From a checkpoint of a small masked image model.
Model: 6.44M parameters, 64-pixel images, encoder arch vit, encoder activation gelu, encoder patch size [8, 8], encoder layers 14, decoder width 192, decoder layers 3.
Training: 15400 steps, batches of 256.
Rows from block 6 of the encoder, named by matrix and row number. Rows with one number belong to one attention dimension. Each number is 128 + 24 x the weight over the matrix's rms, rounded and kept within 0 to 255. All counts start at 0.
# q: attention query, key and value (stacked) (encoder.blocks.6.attn.qkv.weight, 576x192, the q third), inputs 0-95
# k: attention query, key and value (stacked) (encoder.blocks.6.attn.qkv.weight, 576x192, the k third), inputs 0-95
q.133 [140 123 156 108 105 110 196 104 172 152 139 160 135 137 148 137 143 165 125 118 118 119 105 138  95 127 112 150 108 121 163  99 113  99 123  90 141 100 169 130 124 121 127 159  88 175 130  76 137 120 152 115  96 151 141 176 114 153 108 155 128 132  87 149 143 109 124 145  92 110 138 142  74  81  87  90  61 149  79 109 124 109 114  88 106 106  77  71 165 113 149 145 111 125 133 117]
k.133 [107 167 134 144 115 124 144 121  92 157 130 140 129 126 133 132 130 149 131 132 138 117 138 148 168 121 149 189 142 136 130 138 156  84 150  64 180 142 124 120 129 177  90 148  95 161 105 131 166 147 110 147  99 179 117 165 116 131 124 126 113 109 110 161 130 126 145 146 140 107 114 117  95 100 123  91 113 132 140 117  96  91  93  76 115 138 130 124 137 111 133 148  99 168 105 123]
q.134 [130  58 134 134 126 103 166 137 137 142 165 148 141 115  86 116 111  95 171 151 160 109  93 162 168 132 185 132  73 120  94 119 134  82 112 109 122  88  74  76 109 160  78 129 116 124 142 101 103 168  93 156 109 143  97  92 112 182 132 122 169 144 115 132 100 109 142 100  79 116 186 167  82 163  92 126 131 135 102 116 122 126 127 165 114 155 158  93  90 181 107 145 126 136 150 119]
k.134 [133  49  94 121 115  91 109  82 164  54 143  71  95 118 115 124 142  81 144 180 149  92 145 144 181 117 135 143  97 149 139 132 119 155 111 193 126 125 127 177 116 155  55 180 145 166 158 114  94 117 138 127 105  84 161 141  81 126 101 116 113 105 166 140 153 141 147 135  96 163 105 129 124 142  87 186 126 115 135 128 110 117 130  82 120 124 120  77 127 102 127 138 152 125 181 110]
q.135 [141 176 100  64 134 143 230 127  96 135  92 139 150 144 131 173 128 144 118 148  98 149 122 126 125 140 134 173 125 111 146 157 155 108 131 150 144 118 155 109 124 169 102 145  98  99 127 163 174 109 133 112 134 106 101 121 139 149 157 151 144 104 161 123 114 126  99 146 145  86 124 104 114  69 126 113 118 151 166  85 150  93 117 148  88 135 116  86 104  77 178 158 113 139 121 110]
k.135 [127  91 178  84 110 108 168 169 108 152 122 172 168 121 120 101 159 213  97  72 152 126 108 160 146 163 156 126 124 173 141 139 132  59 132 124 135  88 142 153 153 170 161 105 118 107 101 160 187 143 150 120 163 107 136  92 142 184 118 163 166  67 112 143  93 122  94 159 112  76 122 179 115  82 144 104 116 137 143  95  72  99 131 108 172 157 120 116 133 104 115 156 100 113 135 156]
q.136 [ 88  96  99 129 124 114 115 183  94 113 115  79 170 143 155 126 156 108 173 168 141 138 165 107 128 122  86 126  97 161 105 133 168 114 137 176 119  95 112 132 141 119  58 120 125 153 112 135 102 125 149  93 157  89 142 131  80 123 136 119 151 152  87 109 156 149 149  96 138 148 114 185 111 105 121 148 137 104 119 127 152 131  92  88 119  96 181 137 118 168 142 153 171  65 136 142]
k.136 [109  86 103 162 139 122 105 151 137 158 135 109 140 142 117 130  96 158  93 112 121 140  62 131 139 134 138 106 103 106 143 148 115 153 126 186 145 131 108 110 106 136 187  97 152 152 142 118 101 172  32 150 151 167 128 133 108 110 147 162 130 161 126 136 102 123 105 113 133 112 158 177 209 155 106 112 152 126 108 168  80 154 148 166 119 147 131  98 101 132 123 126 151 123 173 123]
q.137 [130 133 108 154 136 151  63 125 136 104 121 177 109 102 126 144 125 144 151 126 149 170 136 111 145 140 155 144 200 116 143 135 124  99 118 130  95 111 173 179 119 109 110 102 135 119 140  91  85 133 129 141 199  89 126 154 105  66 145 125 114 130  87 109 159 122 147 153 125 171 136 104 144 118 154  97 117 161 124 188  97 122 160  95 128 119 104  91 111 105 154 117 114 163 110 147]
k.137 [118 128 148 154 118 161 165 167 113 111 105 144 135 117 158 142  87 133 100  97 163 131 151 143  87 140 120 187 137 140 132 161 130 141  87  98 128 126 101 102 123 124 101  68 192 114 120 128 122 131  82 176 163 124 121 111  87 151  96 176 160 113  77 167 127 149 134  94 156 101 138 142 130 141 127 127 116 115 122 150 154 146  78 107 145 129 129 146 132 143 131 134 125  88 153 145]
q.138 [203  85 158 139 133 176  84 140 139  99 137 132 103 122 140 108 138 150 117 106 128 103 132 109 162 117 160 178 143 159 133 155 127 110 184 106 132 146 121 159  90  77 143 121 123 197 142 115 136 147 141  95 201 105 119 141 101  89 100 138  98 139  97  96  90  83 108 103 145 113 170 103 127 131 122 129 111 144 153 190 107 155 113 186 126 112 135 153  76 124 144 112  79 141 128 155]
k.138 [134 117 134 178 147 171  65 120 154 127  61 125  77 134 156 100 111 145  99 159 136 192 135  97  99 100  56 120 138  88  82 134 140 165 103 117 145 118 154 156 168  96 152  72 190  55 121 104 125 166 126 135 180 130 125 115 142  74 126 131 147  81 110 130 190 162 135 134  66 136 116  81 131 152 105 127 157 165 130 110 159 101  97  53 142 157 131 123 136 149 111 112 160 112 113 125]
q.139 [102 109 136 152 114 112 111 126 154  84 120 145 148  88  98 148 150 142 136 119  96 107 147 147 178 161 122 134 104 139 146 125 169 142 151 151 144  80 108  68 149 160  94 140 156 129 132 113 130 113 146 173 152  95 122 123 120  90 137 142  99 126 143 180 172 121 108 135 129 164 153 117 133  88 106  90 140 173 120 134 149 116 118  94  88  94  98 182 190 132 127 122 139 123  71 135]
k.139 [121 108 138 144  90 160 112 169 135 164 118  92 126 144 150 164 139 140 104 115 143 169 112 113  94 128 173 138 126  77 122 109  97 119 121 107 106  88 154 196 121 117 123 139  90  88 152  71 143 129 136 152 185  79 102 126  76  92 136 141 133 136 152 102  65 220 114 110 189 167 165 138 133  99 138 144 109 172 125 119 138 131 153 147 111 138 115 113 120 132 189 132  89 156 146 125]
q.140 [ 90  40 108 132  92 163  91 130 110 119 129 154 117 143 140 160 117 140 149 132 126 121 161 146 139 153 161 166 126 124 102 114 180 132  91 122 140  98 173 129 141 119  92 149 123 165 145 122  94 105 176 108  81 135 112 158  96 109 179 168 112 143 208 179  86 153 155 167 117 121 104 116 114  83  81 132 113 101 122 106  94 153 107 113  76 128 105 126  62 136 119 124 145 114 164 144]
k.140 [143  32 179 143 142  77  87 142 178 123 161 145  89  96 134 117 106 128 131 124 149 144 137 128 138 110 169 148 138 121 166 116 121 110 179 134 110 151 133 114 164 127 126  99 110 129 134 126 139 154  95 132 138 123 124 168 134 116 135 113 139  96 148 103  85 141  95 132 102 137 125 115 145  87 138 104 146 170 100 167 137 127 142 149 143 126  84  89  63 135 155  91 131 162 128 118]
q.141 [155 158 115 162 124 136 192  94 140  90 123 146 119 151 142 104 122 161 105 157 107 131 130 119 128 110  92 119  62 116 139  76 124 142 141 163 164 136 116 106 108 135 161 104 156  88 143 127 142 159 114 110 103 171 116 128 101 121 153 140 140 117 132 106 152 123 128 126 158 111 110 115 148 125 118 126 186  92  78 121 101 166 131  92  85 107  83 174 123  98 125 106 134 122 170  95]
k.141 [ 97 130 126 123 112 131 135 126  98 118 119  90 177  88 144 117 149 107 136  92  74 132  87 137 117 122 155  98 146 181 120 145  86  74 139  96  76 167 158 124 106 110 121 138 114 133 150 152 140  90 129  68  86 129 112 123 119 127 138 112 102 143 118 127 138 115 162 109 164 117 148 112 145 129 148  73 126 125 145 157 123 121  92 140 116 145 138 142 141 129 140 100 164 126 132  98]
q.142 [132 183  99 137 123 125  63 121 151 134 132  77 180 132 164 106 122 141 211 159 118 148 110 124 166 108 140 173 100 203 141  78  91  90 134 178 108 118 101 122 105 147 127 122 149 131 165 219 101  92 144 115 118 117 115  82 153 131 134 116 197 118 154  97 109  70 145 110 102 130 146 158 105 126 130  74 100  62 113 148 178 135 128 175  72 120 171 192  82 145 135 151 104 118 189 149]
k.142 [ 89 116 107 107 167 121 146 104 157 106 141 152 161 123 152 158 133 134 173 137 121  78  92 105 212 104  79 121 143 168 105 126 171 114 163 192  67 111  92 115 125 132 198 150 164  98 188 114 113 159 109 150 164  96 103  28  70 120 139 235 147 153 182  93 111  88 133  99 124 142 160 143 144 143 129 186 163  76 144 126 114 104 118 151 141 150 133 151  80  78 141 125 104 163 101 109]
q.143 [133 180 164 133  95 142  85  92 127 149 133 116 128 131 164 124 156 144  71 132 114 167 147 107  72  84  95 106 176 140 121 124 155 136 120  59 143 134 161 131 142  68 114 156 148 156  52  66  44 193  88 147  72 148 159 115  96 131 156 107  87 128 117 139 114 141 144 135 110 136 129 126 122  97 161  63 145  98 138 152  83 105 127  72 152 119 155 155 188 123 120 121 113 166 123  96]
k.143 [105 136 170 103 105 154  97 132 100 137 131 140 107 166 162 123 181  86 110  55 142 121 136 114  97 116 144 138 140 174 128 144 115 128 163  81 192 127 164 149 100  87 178  98 102  85 151 125 116  99 126 134 116 114 115 161 165 125 132 168  25 149 128 149  91 122 127  89 105 123 141  84 155 121 109 124 120 127 131 147 123 135 153  95 137 135 126 170 149 132 155 145 167 109  92 150]
q.144 [130 121 122 160  95 152 132 169 135  95 125 122 131 132 147 116 154 113 107 136 163 112 148 149 129 134 151 113 121 137 169 163 168  85 184 143 119 117 147 170 151 106 158 124  53 159 128  46 124 146 128 159 184 116 122  88 158 130 171 175 124  87 151 165  83 138  98 153 121 110 109 140 129 162 160  96 114 182 170 152 151 166 118  70 169 136 119 111 106 129 119 154 124 128 142 112]
k.144 [156 132 120 164 112 109 108 108 119 149 111 187 135 155 115 104 108 137 108  89 120 149 165 112 122 131 134  98 115 108  90 119 143 116 161 110 139 105 139 184 111 124 107  95  77 129 110 120 119 130 106 100 197 141 133 104 110 185  86 142 119 135 141 158 127 168 134 109  85 153 149  98 157 108  91 123  97 160 114 142 125  77 132 161 108 115 112  55 164 142 160 108 148 119  97 143]
q.145 [135  71 145 124 115 125 112 120 172 111 132 101 109 100 111 115 122 127 104 175 140 121 134 130 168 124 174 142 135 169 148 119 136 132 124  83 144 149 124 105 129 110  73 125 144 177 114 112  98  97 147 165 145 149 160 186 120 156 103 113  91 181 125 119 116 115 118 108 123 134  72 167 119 124  72 185 149  86 109 118 113 180 125  86 133 146 164  77 106 147 155 126 154 132 163 138]
k.145 [167 136 117 155  77  91 109 120 154 137 115 155  76 142 127 141 163  83 174  93 148 116  60 119  65 101 116 123 147 120 103 120 118 164 120 114 117  98 150 149 137 150 143 177 111 153 154  75  69  95 135 128 145 155 130 155  93 109 107 134 111  97 125 145 152 126 154 142 137  84 109  83  81 108 135 123 136 190 122 117 109 166 130  65 126 142 117  87 107 110 120  78 151 141 152 121]
q.146 [ 95 145 149 138 127 123 180  84  94 126 166 132 153 130 113 180 106 166 109 160 100 137  88 112 110 113 118 133 114 143 108 143 128  98 115  85 132 154 104  99 144 102 216 232 112  82 147 125  76 119 169  86 124 219 147 153  99 100 152  94  96 158 121 102 163 133 169 133 131 176 141 144  88  57 121 142  96 140 129 123  56 143 110  91  92 119 139 149 219 140 151 110 151 155  94 108]
k.146 [176 134 129  77  94  94  83 119 181 127  93 133 104 110 104 115 169  94 161 137 174  91 119 104  71 103 148 116 111 124 137 106 158  97  82  75 149 123 128  67  87 113  97 236 125  88 128 124 146 148 153 154  75 187 155 165 141 128 107  99 128 135 118 136 105 174 155 123 174  70 131 122 135  97  87 139 132 142  59 123 111 196 155 121 100 166 153 132 172 101 100 125 150 158 120 146]
q.147 [147 111  93  55 100 151 182 111 166 125 114 104 138 143 126 123  78 125 145 121  99 171  85 150 170 160 176 118 120 126 160 160 105 123 150 107 131 151 166 123 123 149 147 185 117 108 165 143 151 144 141 180 141 143 126 118 158 126 147  83 131 106 130 129 170  91 112 121 134  89 143 150 146 118  96  98 168  82 131 117 117 122 161 143 160 117 161 113 133  58 122 117 110 127 138  98]
k.147 [121 117 148  58 156  99 177 122 136 114  81 131 151 110 160 141 109  72 147 147 149 100 143 130 152 139 170 112 105 158  77 163 121 125 151 134 121 143 125 169 114 147 116 161 126  77 139 103 143 119 122 104 169  90 137 113 117 114 106 138 146 118 123 150 199 121 129 101 123 143 113 191 145 138 204 159  91  91 125  90 126 121 106 126 112 139 117 100 154  90 112  93 128 138 139 132]
q.148 [110 209 108 131  75 125 150 123 140 126 136 106  73 126 118 160 124 118 126 114 147 108 199  94 135 168 115  93 101 161 109 115  84 144 109 163 182 203 188 135  96 117 183 127 137 133 151 149 117 144  86 145  99 127 161 166 173 183  94 141  57  98  84 121 172 114 145 142 150 140 100 155 135 115 124 106 125 121 104 136 145 139 128 131 140 110 144 147 242 104 161 117 140 203 131 114]
k.148 [133 255 132  54 122 106 177 119  70 135 123 100 125 136 137 117 128 163 126 118 143 155  75 171 117 136 104  68 189 102 147 115 132 144 120  80 128 113 102 140 148 128 133 116  94 106 137  87  98 130  94 117  77 170 100 110 136 135 128 125 128 128  71 133 141 111 100 120 171  87 143 152 160 156 151  80 144 134 130 139  93 113 119  81 144  85 162 153 255 136 135  96 105 164 151  94]
q.149 [111 156 184   1 118 122 145  89 178 113 137 109 147 132 134 108 121 130 108  81 139 129 109 141  94  99 114 153 121 129  97 122 122 169 109 131 112 133 103 156  97 112 131 156  89  89 148 131  83 156 150 110 113 184 133 117  91 115 130  90 130 100 158 129 146 113 145 110 176  96 129 117  90  93 119 153 113 105 129 107 130 135 180  83  95 125 142 175 142 145 185 111 116 200 106 111]
k.149 [117 110 112  35 164 127 122 100 155 145 140 163 120 144 142 176 149 136 122 125  78 100 204 122 135 124 186  80 173 167 149 113 151  94 126  96 155 169 134 132 139 157  92 161 100 136 133 148 129 121 127 103 145  86  92 113 176 169 137 122  95  85 165 140 121 138 138 110 125  83 104 133 138 133 123 113 112 103 127 111 117 115 120 112 135 162 108 190 144 108 122  74 107 177 120 112]
q.150 [ 98 121 119  52 125 143  98  94 136 156 149 119  79  92 124 162 114 112 118 128 162 126  97  97  64 171  93 105 162 149 110 130 111 210 146 108 144 185 173 148 118 103 171  78 176  44 183 146 128 178 144 101 120 147 205 121 112  83 116 139 113 107 154 124  92 123  94 113 102 138 128 111 142 102 109  99 108  81 197 134  86 124 179 145 161 156 175 178  85 114 120 128 127 116  43 154]
k.150 [125  98 141  25 149 153 117  99 122 121 110 117 107 118 114  78 149 129 154 124 168 190 128 107  83 176 173 104 133 147 126 137 128 100 138 133 110 185 161 117  94 122 183  71 174 125  96 143 119 142 183 114  98 153 160 100  96 103 181 133  97 132 110 115 143 151 135 118 113 102 138 124 140  83 181 133 152  74  94 157 127  90 125 121 149 121 115 179 128 110 111  90 129 161  88 130]
q.151 [110 217 178  58 124 140 112 160 140 169 133 187 125  98 103 146 100 151 131  87 148 189 125 107  89 130 163 180 134 151 129 141  97  83 107 134 159 130 157 165  89  95 177 126 119 124 137 129 153  79  89  64 187 117 173 152 128  76 140  73  59 113 104 146 109 147 112 142  78  87 131 147  80 124 148 109 155 123 149 209 129 100 123  86 134 122 154 117 182 109 102 110  42 181 153 113]
k.151 [ 66 235 121  92 128 154 109 158 193 138 134 165  57 138 133 162 139 114 103 127 139  75 199 191  84 106 157 140 172  99 112 122 154 173 141  88 102 143 134 134 164 139 157 174 139 140  86 138 133 155 156 150 160 133 133 109  95 148  64 143 148 101 106 150 112 153 149 151 140 114 135 126 133 141 152 138 124 124  86 115 121 151 142  20 142  99 147 110 142 127 177 126 174 180  67 145]
q.152 [158  81 136 121 119 155 154  87 132 161 128 166 147 112 150 125  97  90 136 132  83 105 154 113 159  81 183 126 131  89 131 133 105 115  98 116 168 122 155 117 143 148 121 148 100 112 120  76 157 102  91 125 121 144  95 106 127 173 108  92  93 140 147 135 110 102 163 128 104 121 122 106 109 105 113 119 120 179 138 124 109  99 153 164 159 180 111 146  57 101 123  99 145 134 126 146]
k.152 [141  76 212 148 111 114 159 124 146 105 158 128  83 131 127 114 137 130 122 131  94 127 130 136 172 155  97 120 106  89 129 115 149 120 133  85 142 143 130 125 130 133  69 112 102 142 100 133 114 115 168  97 156 148 110 110 133 128 141 124 173 119 174 179 115 124  90 131 178 116  86  97 169  86 106 116  76 132 156  98 120  84 148 127 142 120  68 101 129 165 165 131 109 151 188 126]
q.153 [138 111 188  68 125 146 232 111 101 145 134 191 111  94 125 156 110 132 122 137 143 148 127 177 138 187 153 131 138 110 125 114 118 130 108  62 160 123 159  95 104 136 114  39  60 163 122 100 156  73  84 187 133 110 147 132 130 143 147 124 126 143 130 116 121 144 113 118 129 112  98 113 128 112 157  77 142 166 176  98 100 126 127 151 119 133  95 136 170 158 108  88 130 185 133 110]
k.153 [ 94 140 117  99 101  96 163  89 115 107 118 155 128 123 151 121 130 121 123 157 137 182 132 122 109  96 124 106 120 109 155 157 187  96 150 129 140 164 167 166 141 182 140  91 103 124 120  97 135 112 142 140 113 148 139 133 155 164  78 131 113  92 135 220 147 144 159 127 174 122  51 169  92 142  86 135 138 199 168 124 137 105 137 150 139 111 156  55 119  87 135 140 107 134 159 122]
q.154 [107 140 128 104 139 149 106 123 177 166 121 146 131  75 111 135 130 149 151 125 167 149 118 135 128  95 135 156 183 123 124 130 117 129 159 113 101 165 158 115 181 131  73 120 145 160 116 157  82 142 133 181 193  43 132 105 131 101 113 167 126 106  91 102 117 159 154 132  91 165 151 172 114 131 158 146 145 111 128 165 129 153 150  85 138 111 141 126 109 113 127 103 116  92 132 132]
k.154 [ 92 124  67 177 109 130 146 194  73 144 127 158 115 159 100 136 122 125 127 120 150 106 146 140 120 155 178 141 155 139 111 137 164 126 126 114 153 127 124  87 102 115 144 132 207 146 154 118  89 149 139 191 125 101 130 104 109 126 175 117 133 144 131 131 122  82 149  77 100 100 116 115 119 182 150 137 168 103 110 129 115 133 152 108 153 151 167  85 138 145 165 132  80 167 126 187]
q.155 [105 153 106 204 169 119   0 127 194 108 128 149 172 110 149  98  93  96  92 147 103  95 127 159 104 141  86 171 138 133 154 152 124 159 176  95  93 148 142 129  90  89 127  73 157 107 128  99 151 120  99 169 196 139  96 133 113 133 189 151  96 146  88 126 184 178 139  91 127 126 106 135 115 162 141 121 101 115  62 216 109 126 114  67  63 125 118  69 116 115 131  98 125 116 114 162]
k.155 [125 198 114 143 153 108  16 190 169 152 132 171 175  69 180  97 130 148 136  88 120 112 141  96 112 120 134 134 142 130 147 106 146  98 127 114 102 132  92 147 107  62 141 110 164 195  99 100 107 152 139 181 159 136 135 145  72  96 145  80 147 125  95 145 138 122 127 143 147 128 153 149 173 166 151 167 161 166  91 165 161 119 165  82 135 129 112 196  74 110 128 113  74  68 158 128]
q.156 [128 158 123 159 153 156  56 136 160  80 143 103  91 113 132 125 129 129 110 126 116 120 123 110 128 132  36 181 131  72 107 132 103 178 141 128 143 193 152  90 203 135 158 121 160  88 126 141  56 115 167 115 156 129 130 115 118  86 138 132 184 127 129 101 131 139 147 118 106 138 134 105 149 118  91 171 124 148 120 105  88 159 149 178 126 133 142  92 164 123 104 118 148 129 166 121]
k.156 [182 129 185 127 127 125  94 112 104 102 109 124 103 129 131 134 126 125 153 124 115 168  91 125 103 122 156 123 122 134 124 120 157 132 113 144  56 108 125  93 104  98 165 130 149  91 124 143 157 105 110 149  87  76 154 133 105 116 130 114  95 146 149  94 114 147 165 135 130 133 164 143  99 178 159  88 208 151 131 124 160 203 106 109 147 136 156 182 102 128 110 121 142 110 147 110]
q.157 [158 150 141  81  84 137 190 123 108 114 129  91 129 134 110 207 148 102 184 123 142 179 108 150 123 156 147  84 134 191 117 115 118  97  45 137 172 105 117 128 136 174  92 146 150 119 178 152 161  31  96 181 191  63 124 121 194 160 145 154 150 107  62 154 112 117 101  91 168 158 127 125 123  97 158 114 150 138 104  13 156 137 118 150 157 137 122 118 149 136 107 146 132 145 170 119]
k.157 [133 167 116 122  94  95 240 113 106 120 126  98 121 192 124 118  81  90 135 171 127 209 174 149 194 184  98 113 110 156 162 164 174 111 124 122  86  84 119  92 161 163 148 177 141  75 123 122 128 109 133 173 166 161  95 102  92 191  73 106 151 127  98 120 121  94 100  93 122 123 142 114 162  89 100 117 116 128 123  85  82 128 115 154 127 160 186  72 160 121 158 104  87 146 161 116]
q.158 [166  42 120 137  72 149 215 103 122 169 133  83 152 113 115 150 160 157 126 138 149 103 112 167 168 153 152 169 184 151 126 136 102 107 111 100 111  91 155 188 108 165 164 159 117  96 157 132 155 180 117 137  77 128 115 190 144  88 132  85  88 122 166 111 108 120  82  98 161 127 131 155  88  95 161 140 134 126 109 160 109 121 134 101  96 120 108 141 186 177  95 126  85 119  81 147]
k.158 [ 72  92  82 119 140 136 154 142 104 169 135 114  50 165 100  83 146 133 149 149 141 132  96 132 118 141 121 120 160 136 137 127 135 148 193  95 126 129 118 104 109 122  77 120 179  84 135  95 111 173 146 101  91 158 154 124 188 166 124 143 101 140 112 132 118 146  87  84 135 120 138 127 133  54 135 142  87 138 129 110 123 161 101  98 118 151 168 121 149 121 146 149 157 105 124 113]
q.159 [113 107  87  98 133 131 148 103 116  93 149  95 176 145 150 163 172 115 172 136 121 136 156 147 106 125 112 116 108 202 120 145 144 124 159 153  86 174  96 122 169 152  77 131 103 154 119 107 155  90 129 158 109 143 127  98 103 179 115 153 129 107  93 118  89 132 111 113 142 143 104  81  88 102 149 125 129 102 181  76 176 120 129  90 202 122 156  60 118  98 102 136 113 164 196 144]
k.159 [119  94 124 115 108 153 141 103 132 144  98 133 102 118  92 104 113 122 153 175 145 106  97 129 161 175 126 101 118 166 118 125 109 144 114 124 162 129 151 113 102 104 113 121  96 118 136 171  83  52  65 173 162 159  87 142 141 179 112 154 194 141 131 135 119 142  94 167  95 100 132 141 169  89  92 161 123 144 130 120 150 177 120 147 115 121 112  79 151 168 127  78 164 120 136 100]
q.160 [ 96 158 153 105 124 136 125 134 100 119 107 121 133 116 112 152 123 193 146 166 163 105 135 133 111 168 149 141 151 144 146 111 114  82 170  50 106 160 141 111 163 103 152 166 151  86 110 176  81 138 133 185 162  83  71 106 150 174  81 122 158 113  81 160 133 144 140 134 152 132  78 150 131 100 132 128 114 156 132 152 135 104 158 124 139 124 134  29 104  92 133  88 135 159 151 155]
k.160 [136 198 141 135 164  84 118 123 163 172  89 197 162 110 116 139 151 148 112 149 108 111  56 134 141 137 111 141 135 127 190 159 164  92 170 139 147 102 176 116 214 115  85 177 188 103 145 100 156 115  88 203 106 103 175 125 109 148 119 110  99  95 129  93 128 135  84 158 105 140 174 115  99  93 156 101 131 101 111 137 118  94 149 101 147 139 104 108 142 102 102 126  43 109 217 116]
q.161 [100 129 139 121 149 141  98 100 147 129 137 143 133 108 152 134 125 127 123 153  81  85 148 145 153 117  48 179 138 120 123 114 110 143 145 139 119 143  74 102 132  96 155 105 170  91  83 124  90 155 102  64 171 114 127 128 102 137 144 133 110  87 135 104 156  69 125 120 135 102 135 131 147  94 158 126 148 124 114 118 155 130 112 180 121 169 142 148 174 144 141 142 156 133 162 152]
k.161 [155 139 109 152 138 156  89 129 173 118 118 153 119  98 160  99 146 125 127  92 148 182  78  95 106 131 112  84 146 174 116  84 124 147  92 166 124 126 108 164 159 133 132  58 164 109 143 170 149 138 109 133 127 151 107 116 111 104 128 119 121 144 100 131 135 131  82 161 143 143 155 135 121 130 156  98 135 143 136 188 102 123 104 111 120  88 138 198  77 132 119 150 135 115 155 146]
q.162 [137  89 149 128  76 114 187  97 128 105 168 108 143 131 162 124 124 169 143 142 130 130  96 140 208 191 136 149 131 108 136 122 124 127 121  90 110  77 154 153 123 177 128 171  77 139 141 120 162 105 126 104 153 112  85 121 104 149 103 126 157 130 128 116 168 109  86 109 148 120 172 167 133 159 119 146 144 134 142 105 123 123 101 121  84 149  87  45 153 133 129 117 148 157 152 140]
k.162 [ 84 144 114 145 148 117 196 100 113 151 138 124 105 115 124 158  98 118 154 125 109 116 115 148 102 111 217 159  64 129 120 101 150 103 142 147 126 129 115  93  91 159  72 132 136 127 128 146  90 140 141 148 109 104  88 171 144 165 129 145 156 112 146 143  88 149 141 139 105 116 114 136 113 125  83 120  92 187 151  44 140 125 141 148 105 146 151 153 134 116 146 153 119 124 152  97]
q.163 [115 203 198 202 172 103  67 189 132 133 138 143 131 139 143 116 164 127 101  89 124 133 113 119 121 109  93 135 122 121 111 135 127 108 135 149 105 132 115 120  93  31 128  94  47 133 152 124 133 122  93 140 136 148 163 119 132  97 131 156 104 157 149  70 110 163 154 116 165 130 129  80 142 166 141 107 139  81 116 214  92 136 118  94 118 110 115 188 145 113 156 114 160 109 160 147]
k.163 [139 144 115 165 127 140  23 173 106 142 136 160 146 130 169 160  92 186  86 115 129  93 197 104  85 131 112  92 201  68  98 101 145 164 162 150 111 123 128 154 135  87 192 118  95  99 116 112  85 121 139 145 130  93 145  92 138 141 123 119 110 165 122 100 167 150 163 104 121 134  68  82 176 234  86 106 102 131  99 154 137 101 165 149 166  86 106 150  97 100 145 145 144 106 102  86]
q.164 [126 109 111 128 145 136 141 122 117 116 129 145 111 112 109 102 105 113 155 132 154 150 116  88 163 120 164 207 117 136 157 165 149 124 147 111 105 103 103 127 118 128  85 160 135 127 179  82 138 123 166 144 121  99 120 117  96 122 120 143 128 125 208 104 151 105 154 105  74 100 124 135 158 163  93 137 145 113 110  79 118 118 105 125 142 121 167 122  96 120  80 140 115  97 156 146]
k.164 [139  60 142 115 104 153 149 150 146 165  76  94 122 129 185 153 102 117 102 163 143 113 134  80 167 154 118  90 134 118 109 117  89 146 136 116 119 211 143 188 137 139  94 178 148  99 124 156 147 189 120 173 155  96 109 138 162 155  99 144 117 109 155  61 149 162 140 150 132 175 128 138 121 201 181 132 129 134  89 119 130 135 136  96 163 122 113 101  67 107 149 114 137 155  72 125]
q.165 [140  22 195 115 139 139 160 127 119 119 138 146 159 145  68 173 140 103 107 118 106 144 103 123 108 155 119 165 110  88 123 140 120 133  98 113 170 104 153  99 149 135 131 100 133 170 122 119 172  81 177 101  91 198 113 139 126 137 140  65 178 138 120 151 154 117 129 142 105 112 129 138 157  71 118 120  73 153 131 108 124 105 137 121 146 126 126 182 199 142 121 142  86 101 154 104]
k.165 [131  68 102 108 146 108 135  94 113  97 114 145 120 114 156  89 107 126 143 141 133 193 129 100  98 146 131 100 128 123 127 152 186 134 118 134 138 193 134  90 138 135  70 119 119  98 103  72 109 157 142 157 153 157 189 144 155 137  83 130 115 147 124 110  78 117 129  88 168 146  95 143  92  78 157 121 123 185  89 111  81 174 160 137  94 148 139 155 101 167 123 147 166 133  97 180]
q.166 [103  72 125 184 140 161  86 148 139 164 138 175  84  92 153  98 126 156  81 156 148 124 135 141  59 151 158 169 138 117 138 164 156  98  90 130 150 143 157 110 167 149 124 127 156 132 106 138 112 113 142 120 176 133 139 134 113 108 172 142 159 115 121 141  96 155 165 144 139 129 132 144  92  93 115 102 129 158 100 137 139  90 165  64  88 152  82 129  40  75 106 121 141 112 201  96]
k.166 [116 116 149 210 118 141  81 153 115 122 126 195 164 144 120 138 158 126 151 105 144 118 112 129 133 112 122 172 154 101 133 108 131 130 133 142 125 145 146 129 134  86 141 122 161 140  90 125 119 139 168  99 207  84 113 167  60 131 109 130 106 157 118 148 137 175 118 145 141 104 115 118 111  74 151  96 155 159 112 148 128 134 119  80 139 158  97  79  65 148 113  94  84 136 133 157]
q.167 [115 101 117 162 106 111 176 104  85 109 107 127 110 147 111  84 141 116 121 158 146 128 110 180 134 191 113 129 111 153 124 170  84 101 118  87 144  79 144 145 120 152  79 141 119  72 119 174 138 210 209 172  86 166 112 116 128 142 118 139 158 121 146 132  91 105 113 168 122 113 141 142  93 120 128 153 135  55 167  92 111 143 161 110 159  68 130 145 126 113 101 126 152  80 136 131]
k.167 [178  69 156  86 198 179 148 116 144 190 130 122 126  95 115 140 132 111 116 124  98 149 184 102 115 156 105  90 141 166 121 159 160 128 148 178 135 129 123 146 157 165  92 101 141 131 180 100 143  83 110 122  69 110 145 141 184 196 113 182 121 162 133  93 140 146  84 100 105 110 110  84 144 117 169 135 104 126 124 125 129 140 157 153 163 155 167  75 111 124 145 116 155 134 120 138]
q.168 [125 176  90 136 147 149 100 110 157 118 125 112 163 136 114  96 120 162 160 126 104 151 139 112 226  94  86 107  76 127  99 121  86 164 157 144 148  92 111 163 123  96 161 201 104 118 118 141 116  44  79 116 179 140 122  94 142 181  79 168 123 124 130 134 137 153 125 135  90 150  96 122 142 147 110  97 120 150 109 146 193 159 148 153 103 133  78 111 137 119 137  96 109 154 214 101]
k.168 [143 168 123 178 119  76  82 102 134 102 125 102 150 147 108 127 123  91 125 130 111 149  85 148  99 116  98 134 173 163  95  96 113  81 151 120  85 145 113  97 131 126 122 135 113 124 129 106 135 105 198 192 147 108 107  87 115 136 116 114 119 134 149 127 152 126 131  84 169  93 186 141 164 180 120 161  92 105 126  67 156 110  72 130 138  70 157 145 148 127 167 138 144 122  99 134]